{
  "arch": "conformer",
  "model": "sound classifier",
  "dataset": "short read English sentences (LibriTTS-R)",
  "train_examples": 26041,
  "noise_aug": 0.01,
  "n_mels": 40,
  "hop_length": 160,
  "input": "mfcc",
  "spec_augment": true,
  "win_length": 400,
  "targets": ["voice"],
  "num_classes": 2,
  "norm": "layernorm",
  "activation": "silu",
  "mlp_ratio": 4,
  "head_dim": 48,
  "fused_qkv": false,
  "qk_norm": false,
  "inner_norm": false,
  "drop_path": 0.05,
  "subsampling": 4,
  "layers": 12,
  "width": 160,
  "positions": "sincos",
  "kernel_size": 15,
  "mixing": "cutmix",
  "loss": "cross_entropy",
  "head_dropout": 0.2,
  "init": "orthogonal",
  "residual_init": "none",
  "optimizer": "normuon",
  "muon_scale": "match_rms_adamw",
  "lr": 0.0027,
  "momentum": 0.85,
  "nesterov": true,
  "orthogonalizer": "newton_schulz_5",
  "adamw_lr_other_params": 0.0019,
  "grad_clip": 5.0,
  "steps": 3900,
  "batch_size": 48,
  "epochs": 7.2,
  "lr_schedule": "poly",
  "final_lr_fraction": 0.01,
  "warmup_steps": 780,
  "weight_decay": 0.2,
  "adamw_weight_decay_other_params": 0.01
}
Rows from block 9 of a small sound classifier, named by matrix and row number. Rows with one number belong to one neuron. Each number is 128 + 24 x the weight over its row's rms, rounded and kept within 0 to 255. All counts start at 0. Numbers have three digits each. After the name is the row's rms in percent of the matrix's.
After each neuron's rows are labels from the 100 clips, of 14976, where the neuron reaches its highest value: "loudest band" is the band of the loudest frequency at the time of the peak. Only what is clearly more common there than usual is listed. The data: short read English sentences (LibriTTS-R).
# fc1: first MLP up (model.blocks.9.ff1.fc1.weight, 640x160), inputs 80-159
# fc2: first MLP down (model.blocks.9.ff1.fc2.weight, 160x640, transposed), outputs 80-159

fc1.587 109:149143173110100144140107095129097101100172100116134106129133158130133083100143117082130118139138166121147128154138138077095108113109077131141076094144180112110128123145136138121151193148126096097098083133145133154127128119156132128126132110
fc2.587 106:087173061129122140091145181145144180142103143109107133118111117113128166150128126135133114126070094123142103115114125138164131155125161130132167153095097132156152132119108121120120102141110154144126160112105149139110134157114134157122145103
loudest band: 250 to 500 Hz

fc1.347 096:141146112110145092120156182158155107181119108102089137156151149143159101152104134102123129136161139127110137091125104153130104137122150131086109153142103176132128143143115147145122098094096162139108104106140131139111101156121122131116143100
fc2.347 103:133133160116117130103083086119153103099156142141159136113152129142143162132115130168111101127098100110175083163114157143167109092124103152181126131129119123173137157119121127091135126167151106107113125137112137112115117110121119089144136164
loudest band: 250 to 500 Hz

fc1.520 101:154107140120133100151119136156110099161130142088117126110133119151176145087086116144158113104135113134110148109109115103145101115103128098162116091120126110106147121159154130110131128154164124061076092153151115175116132131117151127095103098
fc2.520 103:106138099180108117118108137092126151093122132180103114166124131079094097143169113118121131114150159107181095153155153147128155139141150147082143143095117164110127147104083125140127103125099123141176146122123151081121119134153121119161174154
loudest band: 250 to 500 Hz

fc1.377 099:128091146123141140106151126143121109095121105164133118111115165101113133081116097128155139043123099127130129106158117115114163109185105148114124122129133147127117133094096161117129139174111125159136125159126112164131120093137128175131098117
fc2.377 091:102149151192138134128159155169110150148136167138142105154091096138134137133150138120134108156163131104097094183102129160130100131069118136123095123133139143127157115156163098154114100104127126103122155097148153121122137121135134120126134122
loudest band: 250 to 500 Hz

fc1.523 103:117185126104146108152145121108082128118151147125133119109163144124178068142151105112129110168114101084115117144166095128176137140094151140139133155127111158083190146137132106170141070135138145109156152135125094101133151153126106110146111107
fc2.523 102:138125124128122172094136146158150155123115110102158131133128142138077177131115150123121151069139142142191128096145185092091146127166112125125143099159140101129092117123100118100155149115138135150117094127116171143139134095111162127125128141
loudest band: 250 to 500 Hz

fc1.578 098:108145120120166140127117149133161090093144135099130132172140134157144109143086112123101166138116119139152079162099149114153144145079115168117128146143099126097135117136120146138132158094126151133116133121144156112129104180079119125123163103
fc2.578 092:115097090133123118135126096069119164147107106137147145091134117111131136111131111115138084106145131096114138079155130140112136069192134113149101132123134081157098131084111125134132117169130145136129103110102097127104121105152138121114095153
loudest band: 250 to 500 Hz

fc1.621 110:128161189123131126143117121135123118101155120106142100147146155117122144123154149114154139083138135124138150112164162128130115146102105155155072080106124107073128154106130121091138171171135128102124091131098139093157151154132133106131094092
fc2.621 110:102132103145080145117104124166133168100087144199120094132118111147147124131116138137128132136092135150109110129093134110122148130173124075113191161147139154141133109138086117150103071101142132140143101119143132146091138116098150172137140123
loudest band: 250 to 500 Hz

fc1.64 093:153092098070165137158108158135112158142121161149103094140143148104103116154123100169151152134095106112141144130141147182125139115133102124151150140169149101119130137128185111140093109138131138139122123138122096091089157146131101102145106149
fc2.64 115:133153118156122155101114138125118120131155115107125159114122120137121177073123135127135097148113113159098130123131068093134128149133134170093115135088130137110115140118085118100128143137129121124140111119154139163184081139143155149102142103
loudest band: 250 to 500 Hz

fc1.120 099:116117166145124134138102136183097137125134067142145143197179154104105098151134115133107086104155153156136149102125092113108133099149097145130142129111111137152116117142098116114131158148144156077125103121173114146132154102128142154140103109
fc2.120 095:139120085107132124109155119099151128133132159128111105091077101133116129109125102110143162152113134104123135161158187125119145138103133071130111099112152087121149134153202148119144070140150104164172122109118118120128118131094095089143145125
loudest band: 250 to 500 Hz

fc1.196 101:135077161105111154139152115111145114126166123116122171081157136130126135142109126085159142141131184092124114123180117098091138163104124109129137122119174108156168106193130141119102149116103118141107146138129126112168131124125119134113143133
fc2.196 111:130195073134130097113083140123104126161106171101162070163115117155120107134126101136129134119113092114145158095108126103140092108158113169114067141158080086123090137140146110110141125092121135108124092127124127122124132104148123098147154123
loudest band: 250 to 500 Hz

fc1.200 106:160135156151111128121108100149173144092120100128101122099109169110109133094139095154103122122127152127122121141167102090124157122131070105108132122128147108129137104139129152120132143131098152147128078137114148143136129119114095139150128098
fc2.200 091:102114080120149120112116146113101115157135176117156117159115083176144106111143133116122150136130126092113083093111173138117115126166139143130103135151061138122112109118116125131119114103130104108111162129126138124125118117153169108106128141
loudest band: 250 to 500 Hz

fc1.586 108:164154125165135135158128150180115139137119150145136079136160161077080132148125123154118129103157125144118117110086127119103114117153099134113141177158185117103154109136146128111134147182123156092124094137114132113100098125174129104101120111
fc2.586 103:117120099132124134086093126077172135138147110132101158113088117174171145083120099122140106123113109101136131142178134143181124117108120126146111122109105140123107144150148109131113102079117108149128142102152142166110147162082151155138118118
loudest band: 250 to 500 Hz

fc1.495 098:131115135107131140095134163155122110104135162166161166147156146133152131121115084146124122143131126147166158140134113106099122108167098177147130119114139133140154121154124127111147124160142163134103110078116141135159157191145124121123117120
fc2.495 091:141142099161155126160120108077148117152133125103131116125125126131135120116134157118140069125166092162099131135198154138149157114083156087123130164153142085076132134095101145128116115129153132118134155149127120120121105110119135116157146135
loudest band: 250 to 500 Hz

fc1.41 095:103105094131151121144085121161149155156140152105117127207132138120128109172093113172144085136128138106147132118097143167154118145136091147089109179146157129147096076136116120112121163166128127089100128146130146073119129163093145107150090128
fc2.41 118:138136152147126105100136180068155127107137123162125081048117119153156119104136112155115127141132102162132131152167132088111156083117149114133099127099122135094122182106119148130092079126124156127121097112131108172140115137141098115113163162
loudest band: 250 to 500 Hz

fc1.509 107:124136142113157146136129159138123090146087122145110111107161125112106098140105127072184130075119152121105115117117117134138135118134126107089094125126147133148124098141097146148086133115129112148131135179150107074132125116105114122125125121
fc2.509 094:109140111138095146137112118134172157132146135105157147120097141150137134108124132140064125186123125135137144116150143090103118146153124143131138107136116095150141153123166133111143163177110118082115124096106153170081148120136161159143153112
loudest band: 500 to 1000 Hz

fc1.392 099:146099104123153134132138178129147100102145132189093130112137134142122140151078158113180181130131119147127132091147156135110166112119126128127136118147140149115145159125125126090149135143096115123150120186127120173125121120076160133097138160
fc2.392 133:115120159117121181109156106126122136127141114100163140113101115143131159130125079123112119137156136121102131123132112130170124116168098122106105152076125092148099143145128088156154135140162121139140119099162155096114140125158104153140125100
loudest band: 250 to 500 Hz

fc1.398 098:134131148152099135129161132137095095093090129193105127116146139125157091123160107111150079130161109093118140101098079137117109147163141118123139123147155122084150143107077111144122108143161134161122154105131090136142128143125114148116138129
fc2.398 097:127118104115148087145115107113150161157156148048106156122135125136111129130111138130123128124099143182133163143157140126126144113114137132128164106109127098146121135191183130115166109149113133156119109131156134129135124127123129104160111122
loudest band: 250 to 500 Hz

fc1.184 090:098092119102111129122133080106130112118137188135159144147144119148171131119113193101117103109117122151124147152121148127129087130104105145119144166132171097093187135121139112103129105091143128123144119116127110146130142154111103165135138122
fc2.184 113:179139105133125147107137131170101138133114108125115109078141119145087163119127119131138145144078148116121109077175127139110145097109124124103098092156105141153151087128083119161162164155115163129130088122105112142117097134117173126113121100
loudest band: 250 to 500 Hz

fc1.423 097:111144137160144130137153145121115054134135134170127111112130135155137136093088103149114077142124125137113143102104131088152136124135122162142146111140093151132115150157109116098168129147156134145109127133176111182127183098138139136145149150
fc2.423 083:103120105130121129127128103104135179122139105085135128148106134110103100193157117130150181102149114118140138158142150144094111096098112080139108146105174129120120130085136118141139111139112165120127132105091149105135083161125113160110131120
loudest band: 250 to 500 Hz

fc1.20 094:159111127128133121144122119148144134127129133113110133106129145077115090108141124158145122094154112081144145166052105117143128088157096136132106122117161119081180127133112102134139135065135113138128085134129134142146167123123129174165099126
fc2.20 095:089137137162162144146110141098117158102127124137125110136075147188154181145103126119118122138111152154116075092159151114148123165100108124101099123152142137160115103097132116108094122148121139096136168121134161122090081120120119091114135133
loudest band: 250 to 500 Hz

fc1.612 106:146159137142117145146114142195159117104100116161093153163133143111113097131109121150121132117133164140145115128123100097180136121111095154099104164092122126105130089140121102138138139119150120174122109111114087153093127183097105111144172098
fc2.612 135:101098121147178096134112120109121146157119139133149120086132106105168127087126110075102138131128105135105137116152163178099133146108101102146166131159118106129096159153125136119125121089122139099107087107162139111148137123130118177118110162
loudest band: 500 to 1000 Hz

fc1.256 083:136126130163121119104168150127113161130139179198133167154106100082137151125167119125137112122095107104110144126102132128103153095160124113107190123144109125126148144104152112092104102152115197158154142168140104114093119151131142146112102135
fc2.256 064:103119166110129128181129114155118111104150085112118093116146117161130129150082122149115118081121163148149142152133114141183115148134116144130063132127115105130151110159103145172178129079133089113125126107099130175121176117111108138128115139
loudest band: 250 to 500 Hz

fc1.69 109:118136103126120077125127136121135149148167125176140118112109116106126116134123144153152080130140120154149087113093116181092169171126139119104086155146140127117101114126102138108122120168116121153117142091113121128184152132111125152162129091
fc2.69 103:119126165149149167124125134158103123156127134125139117133127125174166135130166143153129152142135117104096179137125159091157105064109106144143130132108133160097128133135135098140059174104103124084101107114146143136092117105137123121104098140
loudest band: 250 to 500 Hz

fc1.305 093:121168124133144100106166138122094103124152119190127114164097139109145168112145103115100127125093093114122149113149129125109138105110114150109095127134154141146152109163143109112152107150097158144162066140128115151140142181142105150130115103
fc2.305 113:142117161135133155128124105163167164125126149100168121122136114153118088151119165072138114079146150116105147139164148133164101133137096120161144108174117137109122133109096120148135133098154129133086153130134124121106151108106158126125121110
loudest band: 500 to 1000 Hz

fc1.397 097:120168117130114132119158099108124141105133097187095172124126114150072152124163167121138158145147132156166103125152138124110105088122108152111101110155135156148150133168095162110095130112130133135091122170174162119150151125086100130081149117
fc2.397 085:124090151114147126161106161137123107184130155051134102138151129131164148153098111130150102096093121128132154121114134110119131189135175132129134159100176104152161154122178103153132143124140128111152139111103093144104126107143128125144109097
loudest band: 250 to 500 Hz

fc1.273 094:131099113137098098132137107107119095097101121098136128155167139107138079142128148156134091129141166175101102138092122115103068095096087121119109138139128164102118116133128149095146134156150101119135127128162132143111104095124136155174142137
fc2.273 097:088146120145168138117134142110163163162159133142132090160106118102152164130113113132101138145125089077168120112158126119138192108144109121140107113141103127149154163130153135157123093114136119139158143108117138128127119134121128114121122134
loudest band: 250 to 500 Hz