From a checkpoint of a small sound classifier: width 160, trained on short read English sentences (LibriTTS-R).
Rows from block 2 of a small sound classifier, named by matrix and row number. Rows with one number belong to one neuron. Each number is 500 + 25 x the weight over its row's rms, rounded and kept within 0 to 999. All counts start at 0. Numbers have three digits each.
After each neuron's rows are labels from the 100 clips, of 14976, where the neuron reaches its highest value: "loudest band" is the band of the loudest frequency at the time of the peak. Only what is clearly more common there than usual is listed. The data: short read English sentences (LibriTTS-R). In brackets: how many of the 100.
# fc1: first MLP up (model.blocks.2.ff1.fc1.weight, 640x160), inputs 0-159
# fc2: first MLP down (model.blocks.2.ff1.fc2.weight, 160x640, transposed), outputs 0-159

fc1.233:489507521551490469515519496480482492483454492505501507515498499507461507468497480526502494491496493496489524502502492509469484486475492436524519552456461504504469464512493526488506483520514529511535490523478541521529498487493500551463501523494507434452475499491506451495456546496513535474510518494497525490528516455531486498447503510545535508538511479542484479465492452456507504556486462518485498501474493520500528477505514539479502521484503514527544540472529529512513456518517487
fc2.233:488502501469474542493492451519491480519536513502484517522472496488484479544478502500503491485525497522474475490507516510500507516500499567479512453535478458489485510477492482492509520500504474519502465456485486488481523526511496472541463476537463514519526515496518492466521466498474487512509509468475499542545455503441486488527506485485465486490507504480543496503493490527487519452472533478544505471545529502480447516500543471516518484518490513500485485517464493468484603485526505
loudest band: 2000 to 4000 Hz (37)

fc1.619:484472526464547514513477496491504484455474518511551511466494502514504449450493490537461489481556511505491500539476520547482515507468531515475451499505492476542496511468527541500490486521482494503507494505456499472507507498484480508467476474530507539495491519519489467512495531471521495524512486562497460492513481508547508496495525471464520539510511487466530504509526516488504537502526535527480504483543508540521531437502502501523500518484461479466525482484483499518503544453546485
fc2.619:514528460508475470506547510525499493556529488481480476505525506517551523512474517463531518512464503489525487516520484473493466452539498476534542514463524558469499468533470459540514490508489535480485512473507494492491470507482524483537507547501494503521499488502500554504494486538505521483486516445463535470502468513495502479514499496524497483494502510489482497507495475516485489497497461459516520508447464452502433541482524496512507478489503487504470532526517502489460498562488506
loudest band: 4000 to 8000 Hz (27)

fc1.462:497531486466499447582498532492531485539528527477508526486495514502471490448483514499524484463522515475509510521531510490459544474509479470506475502520535506491503498533490502479530532499517493513464496501458454507534524454516556505533501490475513515526513520533507445477520476489485513533474496547557513508476528493517485517442507479492489536477471442496498484536527508536492519490457529509474497487520504493504530513489521500481527502528479493475505503486553496500474521497491507
fc2.462:489464511504522524506477468476505510513476473559495487509515497500519495564513489466504546501495509515520494548494558487496481463477494546499524494513503484499472465520448458523524477520534492517526505457521528472476488499500472463508465507500512553490546471494510532506486537491579535478518476477481518522494468500483488477482509502526507525449551479479493493461485490483477481514483487515530520494482470519528524478483516480491545482455545497490495515497494508481522453501537500
loudest band: 500 to 1000 Hz (26)

fc1.339:509501479509493458478476496497504512521504529480481535554560526434507519536467485511511529492455486517446541498492502500501476513520501443507527512496492491493520478493508489510478480523500494528531487469531462481482504524505524479529508513517488471531489477532478497503527494445463477536525508538515561540500489512451463530504502505461501450488503547513540506527548503494505558492495454484471490485477494518466471471506488517467475469491498472476474483527492496486512516517498488
fc2.339:498490494510514540506500477515521550480487504522514487492456530552484483510516504516499484503558453494498501495524503486509548521476515548495467477492482508532461448491504519476527500507532519477468499511467551518515473460490497542445456501498487513464505496455550481506515491541526495498479490461482487473500491467573513515468458495548502547549504437512522491486495490485479494532516520506482491509497501487509517520515492501514491557502512514482495512494482498521501482443475509
loudest band: 2000 to 4000 Hz (25)

fc1.377:512529481510509530476562513520527480594526532524485453484460487462473505506504504504480491500524484490529459460501524535483505557504476516426493490497503534548452506489534506484473504477497504480464506519485476468513502521501482505481482515526453502524473469497537465508506440480492483510544484491522475457520513507466498504540483500502508511528430471488486483501515523504485501478467483506504513513505470515493490507503483477523499460509516467522528506489483504489516530489498469
fc2.377:491470506514470493493493494461497530440454466471515497484534490510520476514509511540485467535510526501499515510517476512544497404519512512566515538485526458482531498541480507524487535484503483498484501489509551514498500528497522484481512492467523505489484515499467504504476542516474485493485506459449510555500512506561527484494483475490520522489555508517492537501486467486528488489497486503488465509479499479527479458515525539496491532458517506501510495511547472506465475519507529
loudest band: 500 to 1000 Hz (26)

fc1.611:478485533490482538497522474486483510569450486517518549473480506522511529495506477541514463451527497484512483503521529501499500458538525556525493511486491498535510518491523551462555504512523481498530473493496542482447485514502470504501505494492479527481510514504501530508500510446513490511541477491520509532505530502539516531541476495502532478497512494479522494528527487510484443512506499479519510473508565499484513468508496503574468476524497497514503517527496519541450481479489497
fc2.611:497532495517508489525476516509515483461497482487482437470526509469497476542502506433447557542510531493542474503487470518525493519482476482497457465506533535498526470526511475546490543492478537499455518526507496498541504474503484497483513511507480472510459518475528477521491501520485517540493504486514485488565480517519500492461497529520496495543513529509481519484494503497486520478507509497503506537454492507544477504488489454470473523498515508536518526511476478469526535563525523
loudest band: 250 to 500 Hz (38)

fc1.635:499500484529492507531493491514503509528488517462487491488477550519551516551511447480504486542481517461486485527521529538506519480530451464490508504518472471503479506497472495512540500511529523481492455551504480523542457486507513459500512494522517510483457500549536491504511503465512478515541502518528546524493521473531487435536501496499477538544475450517452519460524482453487496492495515472480489527507500510493499494499474511551503503513543487527488540491485474505489525498483523
fc2.635:516528482470500509496507514460454502473507514543530510492511486507492473476503528487530522460534514524539516472431507500500477508468562560513497484486510483480537495489532504479489469512507436517517518487519513502464537490480519527461496484477485482491537496479472473524495484523456517461468546487494468501531480472499501512471503526509502494457517541459527487524504542525510496543474485532545477473473501515471499514509507521468530489490449516496523474517542488451515506495519501
loudest band: 250 to 500 Hz (50)

fc1.431:513479505509522512463531476512532534559473514489573498487505517482512505540503505530498490498537507484498516482496525506475528432500454509484476484478529481482472519528520504497483487471493530481513498490497493502465527510490505468559472472537460484533524499498529475507484528497500470474486510489548506515526523507494478465524493479506458477467480518519462474502545495531484543509536508524487503495550567514455466480517522509529508492501490503501505528540513476433464509497508489
fc2.431:460514506502469508522445524490500442440513537523503504500502532497472482487469479467520514526484498504499485550528478474532480570470534485502496504465472525520482509449544482502506530512532500499523527531520520509520495495501508514474485519482518498491465542498489493507509476522475514521551519516437493474500517491515486513456491487474549479510500502485514523495444494491494457496447454491499492518463482533529513479495445531480507502507507529541509494520492518532536478534512509
loudest band: 250 to 500 Hz (45)

fc1.415:505529522505522533477567504491470481460493497523537515498464496468498496504517512523523519508516469479494525474493523491500497480474456478510496517488489477469493485473549492473519521508464569518543509498494491531540514503508486470531501517463569472518495484458501495467481475518503499476480480542516509532477457472494506485486482553506543523527524490477449517480515480497504470493503489467456472467506482483456472481463480516483515546483502478498476495455455458497508519481513525
fc2.415:530501460519450501507491486487537553499503524506489493502542506530475539498469489505516496470449495475531505493493491488489486509492487491455508465503537478493501518462451511471513485474517450494523471504511497485472519502501503477500528519514491512470515486526512495484481450462516489530556527485457476480530514504513502513536465451456481458514502527546558497521508495502527522526470489497564507544494459518535533489499543505493500499507489559497509445514506527498497535489511475
loudest band: 2000 to 4000 Hz (27)

fc1.523:523498471559529518501502453490477523517494532497542475506486486493478519490531479512510473512567470499479492516497521545516512469493475484484497521515525489526475460491500474479498466517481504510498493498516452507522469491494505494500486507510498487530469502499503512483465542471472522511458564539494492512485527483472459495518450475503505523533535529524529529489466495531477454467483516533485488478528507530511441478482481539510530537515555562513517487530504501461477517513471498
fc2.523:530519526544477497466471530496510500496517491531467515531493520505506475540486509521517555516470499495545542473504482505501518545512531529503487470526460472476508527492530533439455504484526493532496527519513525468490498495527539518561491515495478495454517482479503508504507452542496494460489481480490457488503475490494515537522517475544480499442506486470464508520513504507485468490452474453515492447499466523521532509480490495476527513507452491516477480547503518513509478506501486
loudest band: 250 to 500 Hz (34)

fc1.411:528517505541453493505492457534518479489434494471507461525557447466525521507497468551480526475485501475515503486479496477492487495541489525545496492487493497491505515470479511476502495490505545516511483489520502506505530504486504518487500507513506468540552500495508492496496522478497549480514517517457491520503513466507518477554537512506556489540525528502472506473494468495506508508497479507530491493523484480521497489525512452489517462457473519518574493452422483516491486502478489
fc2.411:506475476481509509494525500487485498502524507540501496465493544517465509470499495500533461511499497505471480515464478517492476503465486468477483501530493522506508499524519500526450511508484508446535521492471473499496486491540499500482534477448487493468456469492466514481482500529488504495517491526507484551520488539533503526462475486520455514523517471484568516459468523535506514464482497520456471491495496509478475505484513550546466531529480459516426509528493508496558524471530504
loudest band: 2000 to 4000 Hz (50)

fc1.639:485511506494493467519491483481500502495501520543467487502470563456492512494489462498486479515532567518474482513488509514496524472524495479489534542466452446430484480510511499512524525512490479557499505496489494518495505526505503520505511486548449530500516489498517516507502502463500491433506511472498511510484499485524480491512478511509481457493515468516489508500471525525476504511483515530523457501457487443510509497520439524410521516502452515478512482505512497527522507480484525
fc2.639:498505492486488523484509547536513494480488529466516521519449422512477472501520528463493541477511474499536530488493498474508494516503531542497503470520529518559529548473483517481511464492511508464521512493497538492490491502476485488500487502475561471426491517479483516471494476512485500537515486526495507481524495507474531516450518510471507519522513554490495475466498498472473465469470521491496522475537517525483478485477521495550480493527535479529493486525481480454502488522513456
loudest band: 2000 to 4000 Hz (28)

fc1.243:475498474500532572513524531540496469489521498510502536508464530491494538514496509464490535518479452464500485522474548504514496524469486521504479485459485479517528512481507530503485501524525513450509519503492477505522510489471486511521493470505533502498530527447498520505452466531470523474528478524518507484529536518498468521502515510467512452485492480469470500503514450535482565483456533523471490532479471451498523486465480501489506518490454503507535487472518457518514524498481528
fc2.243:500530512528508446497496527516493545439529485521504521466513488505466506486477484498475515476500512552527551482559426499502498466534506451505515438490545499495463471502504493474488497485493474516510497478535526541504504526520565504470481533476498477496493514517457469468498494470517515518496491521480485530493478473552528518482521510460513489525472526502522491523485487478530480524507510466479540516515469501496514466526512522493501477530519477490482489517452478496490486467496474
loudest band: 4000 to 8000 Hz (25)